Rows from expert 1 of block 3, named by matrix and row number. Rows with one number belong to one neuron. Each number is 200 + 30 x the weight over its row's rms, rounded and kept within 0 to 999. All counts start at 0.
# up: expert up (model.blocks.3.mlp.up, 8x64x128), inputs 0-127
# down: expert down (model.blocks.3.mlp.down, 8x128x64, transposed), outputs 0-127
up.25,210,199,210,227,167,170,197,185,155,198,199,185,168,180,199,216,196,193,184,144,162,173,203,120,179,167,192,163,228,198,202,209,199,187,213,130,206,276,220,146,201,185,167,241,222,250,207,178,198,172,197,164,198,183,197,122,233,219,202,231,209,179,230,214,161,236,177,202,192,208,205,148,205,199,205,137,217,173,216,228,232,137,246,175,241,214,204,175,171,172,204,169,190,174,243,185,174,198,188,213,191,241,297,199,225,194,211,164,191,221,216,207,197,171,209,188,258,246,203,231,210,271,253,195,209,214,212,211
down.25,242,185,203,173,203,219,203,165,161,256,178,186,217,229,257,164,152,177,271,210,191,155,249,203,215,192,197,207,194,197,168,227,161,216,241,196,225,184,247,245,178,219,215,198,186,240,230,188,235,167,208,205,175,218,241,204,170,221,228,209,172,174,180,204,190,208,238,164,201,182,222,205,209,156,217,227,272,230,147,181,192,221,176,215,188,219,183,197,211,233,169,173,185,222,215,187,190,233,191,149,131,246,243,179,133,156,175,231,240,186,246,269,238,225,228,230,177,150,193,198,233,216,168,235,204,191,213,171
up.26,181,192,158,186,192,196,206,258,179,216,221,194,229,211,201,177,207,155,236,203,175,188,205,187,166,180,203,192,205,155,218,252,179,200,192,195,185,175,214,186,193,190,219,269,250,212,135,124,192,210,183,213,188,151,232,218,241,213,245,227,162,224,142,243,245,188,276,221,159,202,207,176,185,258,199,210,233,185,234,153,155,168,224,175,181,207,138,216,191,188,198,156,176,182,194,246,170,184,191,200,228,256,186,200,207,200,206,243,200,187,133,194,180,212,215,187,265,251,231,151,183,178,223,229,203,227,213,222
down.26,167,157,162,215,214,228,225,167,179,166,191,163,248,181,218,201,173,200,231,168,197,219,186,230,183,223,148,181,259,216,182,181,211,209,146,181,235,202,193,188,159,193,235,206,237,252,211,238,240,186,219,222,166,180,207,182,213,196,181,234,154,202,180,222,252,146,178,169,232,266,180,187,228,197,238,231,255,163,213,234,171,184,144,244,150,181,159,183,200,197,155,186,172,199,237,212,202,138,221,204,184,238,219,187,151,197,192,220,208,222,183,204,179,142,212,221,186,258,198,134,186,186,226,153,151,227,209,213
up.27,205,164,165,217,165,233,182,184,156,225,202,171,265,208,237,204,226,180,253,178,188,168,201,210,156,252,167,204,215,212,222,216,244,192,227,161,207,210,163,175,241,114,203,228,262,179,122,168,178,174,178,213,194,204,231,163,188,185,243,241,174,177,203,251,199,151,222,168,192,219,218,189,205,228,212,236,197,211,215,203,128,183,184,180,182,213,198,165,168,218,207,216,158,181,210,228,169,188,157,198,222,193,204,177,228,164,215,218,226,150,191,187,174,190,190,193,227,241,281,189,196,232,141,201,230,253,205,198
down.27,203,157,167,199,188,263,197,221,185,169,187,170,212,186,147,210,255,207,179,175,180,239,202,194,213,215,222,168,283,169,205,187,188,200,179,180,206,229,223,165,184,194,193,191,239,243,154,230,210,186,250,224,185,172,181,168,237,179,147,246,167,202,190,202,212,207,192,187,233,203,180,194,225,175,260,171,192,171,227,231,196,198,173,200,157,214,190,214,213,190,149,204,168,241,238,229,226,154,286,241,183,226,179,231,174,187,222,270,128,213,190,215,153,179,191,235,193,239,179,172,190,208,185,157,159,226,143,208
up.28,182,186,231,222,206,228,180,218,164,163,236,170,181,205,161,193,173,201,223,185,129,157,169,205,191,172,213,140,213,200,200,170,205,194,208,178,229,224,135,196,170,186,164,201,228,226,145,191,243,182,170,174,240,197,126,181,230,204,195,224,265,193,231,134,203,204,168,166,247,241,187,179,218,213,192,111,143,186,249,235,241,179,244,164,216,262,230,176,167,259,221,181,193,198,184,228,168,190,209,238,206,196,199,217,214,191,212,197,191,217,196,197,204,176,222,205,239,242,212,230,164,252,187,218,182,202,214,220
down.28,198,207,135,206,194,210,208,202,142,211,177,178,202,244,200,189,219,171,272,225,145,232,215,191,216,188,196,197,205,177,267,195,178,222,248,249,189,179,298,237,211,218,181,190,190,219,230,214,167,194,222,210,255,173,209,190,209,212,223,205,198,178,170,197,173,196,226,211,173,134,203,210,181,203,196,178,250,233,172,141,180,187,184,263,197,202,199,208,231,201,172,158,190,224,224,207,163,249,189,180,100,252,238,191,152,197,188,222,255,202,192,234,215,253,213,226,210,173,202,173,221,186,218,238,223,207,178,202
up.29,208,211,238,221,158,254,187,199,243,241,210,207,194,167,196,203,197,213,190,234,231,241,186,191,234,194,224,238,183,196,216,276,167,258,184,174,188,158,182,225,154,219,138,173,168,195,177,234,194,195,214,221,163,244,247,207,236,129,225,249,231,210,196,205,200,182,205,150,179,151,227,221,179,203,224,231,223,179,151,210,220,204,135,177,199,207,221,197,219,209,177,176,187,207,175,219,184,215,214,164,219,179,181,181,198,232,163,234,174,171,159,219,180,229,104,205,185,148,140,184,184,204,194,221,172,156,158,170
down.29,184,208,200,207,226,161,207,222,240,188,256,256,162,247,206,245,218,183,192,233,203,150,246,160,195,232,169,200,208,222,177,174,233,142,196,184,190,242,141,168,202,190,204,232,226,130,163,210,172,220,168,207,231,184,160,148,199,197,202,150,176,207,241,159,196,224,181,241,169,236,200,222,185,162,155,187,142,233,222,191,195,204,269,195,239,194,152,214,188,181,226,240,226,160,188,193,218,189,189,248,272,188,202,190,210,174,233,186,180,213,180,152,167,253,234,197,192,229,225,232,178,203,226,160,195,182,215,199
up.30,208,159,170,169,206,157,171,202,170,188,180,177,162,187,268,251,198,156,164,134,173,197,209,156,211,243,236,181,207,179,178,238,207,231,173,239,248,241,210,123,214,229,194,186,171,190,171,176,199,183,219,161,190,233,200,207,204,216,177,158,185,169,171,218,171,237,168,183,173,197,200,167,220,165,211,202,209,211,158,195,235,174,235,233,179,226,167,158,162,145,206,211,213,222,243,106,232,165,200,215,220,231,206,189,252,218,178,223,168,232,270,193,238,225,240,216,179,177,179,220,215,212,191,181,216,236,207,204
down.30,233,175,207,194,205,257,197,152,214,136,158,187,235,135,224,210,152,194,197,222,191,186,151,294,188,225,218,183,161,229,165,201,158,185,203,174,183,148,190,265,202,198,189,185,186,213,170,185,205,181,173,191,188,200,233,255,181,208,210,228,182,191,129,209,199,206,180,177,222,244,176,232,251,215,233,208,232,171,177,223,189,256,219,211,162,227,195,216,239,223,209,190,204,234,231,233,206,174,215,167,187,168,148,245,184,193,187,163,216,166,222,226,257,163,150,229,216,166,203,198,228,211,173,246,235,191,213,234
up.31,217,147,217,192,197,140,177,172,175,203,186,213,168,189,247,227,244,183,155,140,162,217,247,127,200,181,204,186,200,179,166,247,218,204,207,217,238,224,241,130,225,241,188,201,174,199,191,198,186,184,246,150,225,236,197,175,180,210,172,207,198,167,212,240,183,247,182,162,146,175,202,150,197,192,204,198,214,220,165,167,236,166,209,223,207,220,193,157,139,155,204,207,232,177,215,127,222,186,186,202,215,220,223,185,256,217,224,241,159,226,243,207,189,233,225,187,182,197,143,230,217,248,212,186,204,246,213,185
down.31,239,168,217,194,216,235,209,102,186,176,164,176,234,136,231,221,189,178,173,183,202,174,186,237,188,249,183,162,202,223,157,221,151,205,232,160,224,195,192,250,186,234,185,177,185,161,197,177,240,165,152,200,151,217,238,208,184,240,174,223,204,178,137,218,204,238,190,147,192,239,211,195,243,168,264,240,257,156,205,223,173,233,244,181,195,241,190,215,198,212,213,172,218,196,229,184,233,198,199,186,210,207,181,228,200,205,176,207,171,173,238,209,248,182,176,260,226,230,185,190,221,217,160,224,248,173,227,201
up.32,193,174,179,216,218,198,154,262,113,244,226,173,231,196,224,195,240,168,199,205,173,213,177,187,196,205,139,237,196,245,229,278,239,218,239,176,218,191,225,185,261,206,172,191,211,170,189,205,149,191,169,199,190,186,185,223,228,191,183,242,190,167,194,205,196,169,194,182,147,205,193,194,155,197,213,204,209,281,208,128,204,207,171,240,174,224,229,234,142,240,183,242,189,202,207,244,192,190,211,187,222,214,169,176,201,142,205,170,216,189,147,186,189,231,254,205,184,201,233,220,172,195,173,198,228,270,185,189
down.32,188,165,229,227,217,225,223,222,202,181,197,181,245,212,172,201,239,215,178,132,219,235,191,194,172,185,197,161,229,219,200,188,181,199,165,155,191,179,246,142,110,225,209,220,201,198,157,220,212,163,241,254,178,200,210,184,238,187,216,200,181,201,196,239,265,220,223,170,173,228,206,195,236,179,241,210,178,144,206,269,219,177,173,170,168,196,180,227,193,220,198,162,168,238,201,213,172,137,229,231,244,215,155,204,241,236,235,222,163,234,144,215,184,220,185,200,199,238,160,171,224,190,214,220,203,197,121,199
up.33,189,193,227,187,219,275,185,181,197,165,237,174,172,209,136,211,170,242,241,234,169,217,184,249,218,191,214,180,203,225,209,174,172,238,184,238,184,214,160,261,160,195,168,173,177,200,153,303,221,204,180,194,209,208,173,188,239,160,198,247,261,200,203,142,189,219,176,151,179,200,171,243,219,213,213,190,153,178,211,218,186,241,222,171,215,243,225,192,232,227,201,190,203,194,201,206,152,205,233,219,194,200,160,239,183,233,170,213,184,219,220,199,191,259,120,218,192,219,170,201,200,228,165,194,145,170,188,217
down.33,191,238,185,191,197,171,227,246,194,222,239,220,127,235,217,226,215,172,168,252,168,206,226,155,191,210,213,253,191,204,268,239,205,207,197,240,227,220,193,236,224,200,155,236,191,196,193,150,165,204,183,172,240,180,197,159,260,208,218,189,201,195,228,187,172,201,217,239,180,207,224,226,160,200,178,172,119,246,159,154,182,174,206,240,259,166,164,174,222,193,185,181,215,173,207,220,162,243,180,179,174,201,224,163,193,192,199,169,276,212,186,190,150,259,209,173,196,160,204,203,186,207,235,222,239,188,247,216
up.34,188,191,174,233,235,183,237,204,179,226,160,284,183,223,209,182,217,205,208,223,187,273,187,213,179,206,189,186,178,241,203,192,218,161,272,202,174,193,165,254,217,168,176,201,205,181,218,168,203,177,196,216,229,184,232,136,190,235,184,216,233,185,168,236,168,197,219,199,173,209,194,165,153,271,220,152,204,235,228,132,157,209,211,191,206,223,213,179,242,214,197,204,187,206,178,207,212,279,176,182,212,182,158,158,176,195,207,167,251,166,157,183,241,220,158,187,226,223,233,174,214,140,164,205,193,254,223,221
down.34,145,220,199,211,165,167,186,269,221,253,189,225,203,190,202,169,206,190,203,171,212,274,239,161,189,153,212,210,174,148,244,204,225,248,167,224,192,209,205,117,206,181,210,221,225,246,225,192,223,238,231,196,157,197,195,230,194,168,211,191,218,180,236,231,260,205,197,183,195,177,219,153,199,191,181,169,174,164,233,218,214,214,195,217,174,183,271,160,185,201,195,166,165,199,206,239,198,208,184,243,174,209,221,158,224,167,213,189,141,227,215,232,174,152,181,164,212,287,172,152,179,179,182,192,167,216,178,225
up.35,203,200,154,169,167,219,172,171,128,181,193,195,233,214,215,203,173,177,241,204,162,140,189,181,208,210,192,280,230,163,198,218,201,180,251,200,192,183,139,169,235,197,208,244,269,202,178,153,184,169,159,202,256,192,173,179,210,227,181,232,185,202,210,175,255,168,251,175,173,233,183,177,191,243,198,162,189,227,246,135,183,204,221,208,210,229,178,207,183,231,197,168,207,194,149,242,202,194,188,228,218,227,180,218,190,187,194,231,201,192,140,169,168,185,254,209,228,230,271,203,158,165,185,232,230,230,209,206
down.35,185,187,162,166,211,232,204,221,168,150,196,210,228,227,183,192,235,205,196,149,210,266,178,198,183,196,209,237,223,194,211,167,219,224,223,181,167,195,271,163,170,200,207,193,228,228,204,253,169,215,252,222,203,221,187,153,204,174,215,252,186,196,159,261,260,187,218,205,187,189,184,203,221,208,223,203,196,221,212,188,155,139,181,206,166,215,187,197,245,199,143,169,187,243,230,204,183,172,235,264,185,252,179,172,205,203,243,222,190,236,172,219,176,225,239,217,229,245,179,152,169,143,201,200,124,254,171,218
up.36,214,213,229,174,142,242,196,169,247,219,210,205,176,160,204,214,175,227,205,209,255,227,208,210,219,199,235,204,172,169,199,211,150,253,180,211,202,202,134,210,168,216,163,173,173,163,197,247,241,197,206,208,183,257,254,193,213,155,243,234,230,213,192,201,161,193,212,140,204,121,199,221,213,214,221,237,185,192,160,186,225,225,146,154,147,192,220,158,184,197,176,189,192,222,174,187,224,219,212,206,191,215,189,196,205,233,155,274,179,210,204,212,188,235,126,207,190,156,130,196,205,184,158,234,179,167,177,175
down.36,213,205,217,206,209,191,216,197,256,140,237,250,170,206,195,264,226,173,153,239,203,125,208,165,212,217,212,217,208,248,169,197,208,170,190,152,196,225,169,215,188,220,181,229,183,147,189,158,135,186,151,199,241,186,165,161,240,237,199,197,169,200,214,166,194,249,164,222,185,238,214,226,198,154,193,230,136,219,197,234,179,172,289,192,267,189,154,209,200,172,213,202,211,165,191,200,175,167,221,213,281,201,180,225,242,175,217,188,180,231,176,189,183,212,197,208,207,189,190,226,170,188,236,180,207,189,220,192
up.37,222,197,227,271,208,235,188,215,196,173,226,172,229,158,138,220,235,206,227,183,222,190,209,277,194,222,169,157,173,235,196,192,191,228,213,141,221,270,181,230,192,191,190,206,202,138,157,280,204,186,172,197,176,205,137,200,187,180,160,207,200,213,201,150,139,228,193,179,243,191,191,203,191,192,207,196,132,207,217,222,173,249,191,173,178,206,203,186,148,205,222,214,212,188,221,179,211,203,250,196,216,166,173,262,213,202,186,212,221,179,196,175,231,242,171,219,217,217,200,227,178,199,182,247,134,167,138,192
down.37,222,172,224,213,184,225,256,203,205,184,182,176,145,193,129,213,268,216,228,204,156,203,254,162,236,167,191,145,237,170,287,224,180,216,237,220,218,227,250,208,244,198,174,213,212,269,198,208,199,221,206,204,186,166,154,192,228,238,204,232,181,205,175,201,152,221,171,242,194,167,173,201,177,198,240,153,210,183,180,172,200,199,187,214,193,204,200,171,227,168,180,210,186,151,245,244,180,210,210,173,133,237,224,200,143,224,218,232,215,168,212,201,186,251,143,196,180,247,170,219,173,206,181,174,186,199,209,192
up.38,192,231,261,172,242,240,201,189,229,168,210,191,249,182,142,168,205,275,210,225,196,187,216,237,198,155,205,169,202,212,205,175,167,221,199,211,205,211,211,242,183,196,157,177,155,267,219,275,214,220,193,187,186,190,141,179,244,188,218,203,248,221,241,142,171,229,165,230,217,140,206,234,197,182,186,215,194,174,229,232,192,226,226,122,227,214,263,188,224,219,198,200,203,174,219,228,168,221,205,200,174,221,219,204,185,230,188,162,191,244,200,199,165,216,144,199,209,207,155,199,215,241,216,183,128,168,206,208
down.38,221,211,210,210,198,157,175,219,194,249,247,205,129,224,236,211,200,165,204,251,188,174,252,131,194,211,181,215,199,164,215,254,208,183,187,252,183,205,174,239,152,198,174,252,183,226,183,170,206,170,186,191,249,197,215,141,210,199,233,165,189,187,230,159,193,174,244,233,183,163,225,178,154,231,158,178,208,252,191,163,251,177,156,194,237,173,152,211,193,205,223,207,205,181,176,199,190,223,155,175,228,191,244,196,169,181,203,195,242,165,202,198,167,231,246,185,160,131,238,256,178,211,198,235,235,181,216,205
up.39,194,266,200,165,113,226,208,211,252,172,200,225,181,189,166,221,141,233,211,212,262,186,226,193,197,170,270,228,179,157,164,183,167,242,147,231,193,183,146,201,168,232,233,189,179,199,223,188,237,208,193,226,184,229,262,210,178,181,239,196,189,210,174,221,210,200,241,167,207,144,204,223,231,235,199,261,175,184,174,228,218,221,167,164,184,175,181,189,248,185,167,191,179,211,161,185,206,187,234,207,201,245,185,218,215,228,176,262,170,205,211,222,189,187,162,205,204,162,140,175,207,158,172,234,167,168,186,200
down.39,195,183,229,192,191,174,188,221,254,161,227,253,192,204,212,228,214,166,165,229,224,114,186,172,210,171,218,217,161,255,174,216,200,189,213,162,193,165,161,173,175,226,192,220,197,165,221,181,141,231,205,208,244,190,151,133,220,199,230,183,200,202,225,198,190,246,176,213,257,217,222,187,193,175,144,238,133,208,218,246,211,179,247,185,266,211,171,210,184,207,204,227,182,181,166,231,188,166,236,183,272,161,208,190,238,155,225,177,154,225,165,220,176,171,191,187,195,193,191,224,235,214,253,173,165,197,203,179
up.40,184,171,203,254,197,183,200,221,177,249,140,242,209,200,210,161,204,247,237,223,200,209,198,219,233,168,163,242,197,273,251,213,262,198,223,196,205,157,183,250,208,187,172,205,221,199,211,208,187,184,193,204,235,185,180,163,221,197,191,227,212,239,187,212,176,183,239,234,208,212,170,164,123,272,192,180,201,245,211,139,164,219,137,172,154,225,213,212,182,209,203,249,176,200,169,221,189,239,220,182,210,154,154,175,158,198,216,168,246,128,155,200,233,207,198,163,173,202,199,211,215,166,189,216,174,241,191,203
down.40,202,215,217,180,196,217,210,228,237,196,245,216,171,196,165,163,229,231,187,190,220,278,234,193,183,168,260,169,205,147,240,166,235,248,194,255,192,202,204,182,173,179,206,191,206,229,181,194,277,228,233,217,172,188,201,204,226,198,212,186,254,174,236,225,224,155,225,205,216,188,167,151,239,182,173,199,191,164,224,247,226,195,149,179,162,181,229,173,199,227,192,188,182,223,199,246,219,192,214,213,182,193,179,138,206,203,230,212,184,260,227,264,166,170,205,161,185,280,160,148,187,206,186,193,152,200,153,204
up.41,195,180,222,246,196,244,201,198,211,167,233,179,193,165,130,224,195,194,252,205,211,167,193,211,195,182,154,157,204,238,237,203,179,233,204,149,213,266,161,215,164,185,160,189,213,180,162,268,217,184,169,224,170,180,168,185,243,203,183,235,222,211,238,126,157,226,172,164,220,191,204,208,212,170,203,157,136,167,223,229,198,222,220,134,219,227,205,240,174,237,209,174,208,177,232,201,152,186,231,212,205,240,222,257,209,201,183,199,201,199,184,205,210,236,146,202,239,248,169,214,196,224,208,256,145,170,182,197
down.41,217,198,216,213,196,171,233,241,185,237,199,191,142,212,181,230,264,194,180,253,174,162,294,150,233,176,198,184,201,195,235,222,193,207,216,251,224,237,225,205,212,186,172,244,217,260,235,148,203,203,215,197,197,173,177,177,238,240,213,187,191,190,198,168,132,226,198,267,158,166,209,177,148,201,189,199,216,232,183,180,212,177,194,177,225,213,165,179,212,154,198,204,176,181,239,178,182,267,187,155,185,223,221,147,178,212,173,220,245,185,226,224,206,265,239,179,160,179,193,251,196,194,207,175,190,165,213,174
up.42,234,202,204,203,245,198,188,254,184,207,170,235,210,237,177,189,227,223,145,188,181,304,192,196,187,231,218,197,186,212,178,221,209,172,233,212,155,181,227,216,214,207,216,182,180,151,186,217,226,208,260,265,228,234,251,150,189,164,154,161,204,168,196,200,190,184,205,208,187,188,208,161,170,194,220,163,154,204,175,159,241,234,225,201,235,176,168,241,207,211,208,227,219,233,192,190,265,247,201,211,207,133,169,189,188,160,267,239,195,162,191,210,196,209,196,232,195,161,190,200,211,133,176,230,189,253,180,168
down.42,186,122,221,182,170,213,205,217,195,230,241,181,239,153,212,197,213,208,178,164,211,237,207,195,216,165,234,222,223,188,229,210,198,251,192,200,201,200,178,123,169,232,187,155,200,229,219,226,217,197,181,213,122,204,131,235,195,190,188,225,228,199,225,227,223,203,188,188,230,255,184,185,176,183,229,190,171,164,227,212,213,179,200,179,146,223,210,198,185,239,167,227,166,201,238,269,217,223,245,200,186,243,169,190,223,219,189,162,126,238,203,212,193,207,142,153,195,250,144,207,248,228,179,145,177,207,203,230
up.43,199,196,221,254,202,210,202,175,167,290,194,231,218,176,250,199,231,200,170,196,176,237,213,225,210,224,205,228,216,185,180,179,259,181,247,229,220,231,201,180,265,157,164,184,206,202,182,232,218,203,192,177,137,246,185,212,178,206,184,228,238,131,174,217,206,205,213,166,154,221,202,165,178,227,207,151,220,245,222,209,151,194,190,201,202,215,184,134,198,210,188,229,194,205,227,184,201,296,188,193,203,147,174,150,200,218,172,224,232,155,226,190,227,227,247,168,182,193,240,212,205,211,132,171,167,215,224,201
down.43,208,209,177,196,182,220,238,183,205,196,155,194,226,167,153,213,249,250,193,174,207,257,208,207,191,201,225,153,213,187,213,195,167,255,178,223,192,232,216,131,225,226,175,179,247,222,205,212,213,199,182,183,141,143,162,286,212,197,146,218,194,177,208,186,182,241,187,214,199,225,184,177,202,139,267,168,200,175,248,216,186,223,211,195,156,211,203,213,198,167,186,212,188,186,223,222,184,190,224,250,164,215,167,210,224,229,175,223,137,252,238,216,151,227,149,190,198,254,154,220,167,173,192,151,205,193,195,234
up.44,213,164,227,208,183,228,220,142,216,248,234,169,163,208,234,223,156,211,211,202,211,231,192,240,214,230,217,222,178,173,204,178,209,243,165,224,235,189,170,210,159,200,169,189,194,161,173,272,250,181,211,155,149,259,234,224,220,167,256,214,219,198,192,138,171,207,187,142,179,202,176,228,228,184,209,172,196,198,154,226,191,267,182,204,155,208,179,179,216,190,195,162,219,210,211,162,214,226,198,178,185,192,189,198,196,226,154,214,190,186,255,191,241,266,159,200,144,158,163,233,216,159,138,185,176,170,184,211
down.44,177,243,175,218,199,202,226,219,223,115,226,226,171,196,163,231,242,227,185,285,133,240,173,167,185,220,227,217,227,214,183,195,189,194,142,224,203,218,233,228,214,226,172,192,172,193,175,144,156,203,191,207,203,147,186,252,240,224,148,232,200,222,223,216,201,206,165,209,203,255,207,223,189,203,260,201,130,191,207,195,168,237,218,228,183,178,176,189,213,188,185,182,185,195,212,233,162,194,187,230,225,194,163,221,201,202,219,170,215,190,139,165,155,235,191,217,220,200,218,201,130,168,232,221,246,240,239,228
up.45,197,156,184,238,176,222,218,195,201,257,162,283,187,209,200,228,215,236,179,204,209,231,192,176,204,198,214,243,183,225,192,179,214,155,263,147,199,229,187,173,216,159,192,169,239,188,241,243,196,172,196,224,204,200,192,124,164,191,205,238,203,162,229,271,127,221,183,183,194,207,191,179,204,182,210,211,187,313,208,190,208,169,177,170,210,200,203,153,176,180,166,250,156,201,223,199,236,262,198,201,126,182,218,150,206,179,220,201,210,197,213,226,220,220,211,150,206,198,188,208,226,213,194,185,173,192,216,181
down.45,220,215,207,148,158,203,186,186,203,195,152,139,219,149,207,160,198,202,194,151,210,213,233,203,196,204,244,210,224,172,164,208,188,234,189,185,239,218,197,162,253,235,249,196,218,251,203,176,243,202,215,149,160,185,215,196,174,218,149,185,148,216,156,217,206,226,207,169,245,219,204,202,243,171,206,229,231,180,207,186,170,221,211,210,156,213,152,158,147,192,150,242,210,237,216,177,246,170,258,211,150,230,259,216,193,179,187,213,159,249,259,219,205,166,203,228,190,193,152,197,243,216,176,189,161,222,189,241
up.46,210,166,203,191,140,206,185,233,125,194,186,201,223,203,222,218,210,174,200,108,183,168,180,163,200,231,173,172,210,187,189,196,227,187,207,181,226,233,211,113,215,193,198,232,260,254,145,232,177,192,205,196,232,177,161,196,203,208,203,209,147,170,212,212,200,223,159,218,217,231,184,165,219,164,209,195,189,221,220,183,232,236,225,218,174,224,159,190,128,183,203,244,201,204,243,219,232,169,220,239,184,199,211,186,186,168,207,228,168,221,257,193,174,206,282,208,168,242,187,266,185,216,196,184,253,242,196,215
down.46,245,201,190,179,165,189,175,163,153,169,158,161,221,222,209,149,164,196,249,171,211,150,205,232,185,226,191,198,206,222,165,174,207,184,210,194,233,187,256,250,176,217,235,227,217,208,196,222,201,171,238,177,217,210,230,185,182,190,212,159,135,206,147,210,218,228,239,177,228,159,231,228,245,203,164,269,229,220,125,214,194,215,162,210,216,188,201,241,202,180,201,218,220,239,192,145,179,151,216,176,170,192,213,244,146,159,213,208,242,192,226,194,251,200,222,233,191,134,224,215,235,177,200,227,191,224,138,199
up.47,193,176,135,164,192,192,191,239,159,179,192,193,205,170,222,234,213,191,189,137,189,191,215,189,188,214,199,183,207,185,196,209,201,202,196,219,225,227,237,126,236,212,229,248,247,259,203,199,173,201,200,192,198,137,169,210,202,223,188,187,101,184,175,212,220,217,176,226,220,218,194,171,211,157,229,232,211,214,207,167,210,236,226,249,160,199,146,194,161,186,163,258,193,216,282,203,218,161,214,231,149,239,199,197,174,150,216,199,174,228,234,192,167,199,258,226,164,218,169,241,207,181,201,176,234,258,194,228
down.47,212,224,213,206,169,196,237,173,210,158,146,179,217,184,218,154,197,210,248,178,202,157,199,241,169,249,191,192,196,242,160,140,229,162,197,171,221,174,226,230,150,181,250,206,243,234,193,184,197,170,199,176,197,200,233,213,153,184,192,152,169,254,177,221,206,183,178,188,257,221,212,206,276,215,172,265,226,201,118,258,198,215,151,190,181,173,199,198,196,173,223,219,241,220,176,179,209,120,200,167,190,165,198,235,159,178,195,173,219,191,202,190,243,164,229,230,187,163,231,184,212,210,223,191,179,188,165,206
up.48,216,277,221,167,154,175,200,235,240,187,192,228,179,126,209,212,165,203,213,229,224,189,239,165,189,167,226,247,139,209,190,246,151,248,164,201,202,177,175,217,164,238,217,214,170,231,254,178,193,215,199,184,167,203,233,195,213,237,220,209,165,212,173,180,247,203,252,170,208,85,237,233,209,247,197,276,196,198,173,216,196,200,160,179,188,175,212,218,240,169,164,175,185,189,173,203,167,191,225,188,192,248,235,196,195,210,162,215,188,203,202,235,175,202,160,204,219,175,158,202,216,182,195,236,206,189,183,201
down.48,182,182,241,203,192,177,216,203,234,187,229,227,200,214,192,236,194,222,141,188,237,68,221,173,219,179,202,194,203,252,170,220,199,158,188,182,206,210,167,183,159,196,206,222,210,176,200,198,181,213,183,224,253,200,162,140,202,186,267,174,211,180,248,152,230,218,208,210,186,220,219,170,207,178,179,226,188,203,221,247,206,160,206,164,253,211,210,210,168,202,198,241,188,166,176,199,202,163,243,228,271,206,192,161,253,159,206,220,149,225,200,203,192,182,218,164,173,201,169,243,202,191,247,162,141,193,188,155
up.49,200,225,240,196,197,215,197,202,234,228,229,176,226,159,192,169,211,220,200,276,178,211,191,166,189,183,184,222,190,197,232,269,156,236,172,213,181,166,248,262,180,218,139,200,165,232,190,194,179,214,214,216,154,220,241,204,239,195,224,246,204,215,202,221,244,177,209,201,183,148,232,218,163,260,226,257,253,163,159,208,171,238,113,166,220,208,262,221,230,211,186,172,180,193,183,260,139,195,196,181,228,177,205,175,200,223,185,218,186,176,154,196,160,200,145,214,192,167,184,189,187,177,205,196,169,198,189,197
down.49,179,199,158,249,220,177,195,229,210,226,250,242,160,240,202,236,199,196,235,209,204,160,255,159,215,206,175,209,219,213,211,197,242,131,161,216,232,215,125,163,152,171,209,213,246,151,136,220,195,230,177,195,242,214,163,175,204,161,229,177,230,168,237,148,231,205,225,243,131,206,217,192,173,209,149,161,182,240,234,186,206,183,192,207,236,204,168,200,157,209,223,243,191,187,173,193,204,196,183,222,281,177,179,191,187,165,227,188,187,191,185,195,192,218,246,150,171,225,215,227,187,211,217,180,205,163,178,182
up.50,207,210,202,212,180,264,185,173,185,148,244,190,153,215,134,206,174,193,260,209,195,195,194,230,200,186,229,172,193,226,218,198,178,213,221,175,190,237,144,237,162,184,162,165,188,144,129,229,225,168,178,228,196,204,193,204,236,203,187,218,245,191,211,137,215,196,186,145,237,232,180,231,211,206,201,152,115,169,182,207,196,233,230,185,183,233,205,219,192,253,202,184,225,184,176,171,176,196,231,231,239,216,169,277,184,198,205,212,215,207,192,199,216,226,184,206,215,264,217,188,175,228,175,294,210,200,192,209
down.50,198,174,177,169,214,168,231,207,175,172,200,190,149,210,175,221,207,183,172,219,152,181,231,174,219,197,228,245,168,215,270,237,199,209,209,218,229,199,237,199,256,190,159,235,188,219,229,165,173,263,252,174,225,167,155,144,229,228,214,222,205,195,152,206,171,232,201,259,170,185,201,206,177,207,215,189,154,230,180,198,167,158,224,240,192,186,180,168,259,176,176,187,167,204,228,265,174,280,193,143,137,227,216,162,234,199,188,178,224,210,209,251,175,231,207,180,201,198,159,201,223,212,232,186,183,235,199,212
up.51,184,199,229,226,193,259,184,182,225,141,221,186,178,178,120,206,183,200,245,208,233,188,186,255,203,169,187,163,189,227,210,181,194,216,223,165,186,252,172,237,158,194,169,178,177,164,159,253,205,181,185,225,180,175,158,197,224,201,181,181,211,236,224,135,181,239,170,206,242,193,157,243,221,167,190,176,101,157,191,226,192,223,245,164,197,222,203,236,168,223,226,190,226,171,196,151,173,174,224,208,214,241,200,288,190,212,213,171,213,210,205,201,231,224,190,208,235,250,191,172,185,213,223,248,185,190,177,205
down.51,201,182,212,197,201,179,218,226,209,200,195,205,136,184,181,241,226,206,166,276,161,139,283,181,220,180,227,200,208,204,256,231,197,207,188,248,257,197,241,199,230,209,144,226,213,261,237,166,199,245,214,210,215,165,171,168,227,229,190,213,189,225,181,170,172,224,201,258,173,158,222,199,142,230,208,191,204,213,177,214,221,198,188,210,186,175,165,162,234,153,167,222,154,187,214,235,213,235,196,123,154,205,221,161,205,205,157,201,211,194,192,223,175,243,210,187,166,156,188,223,231,219,219,179,146,217,226,214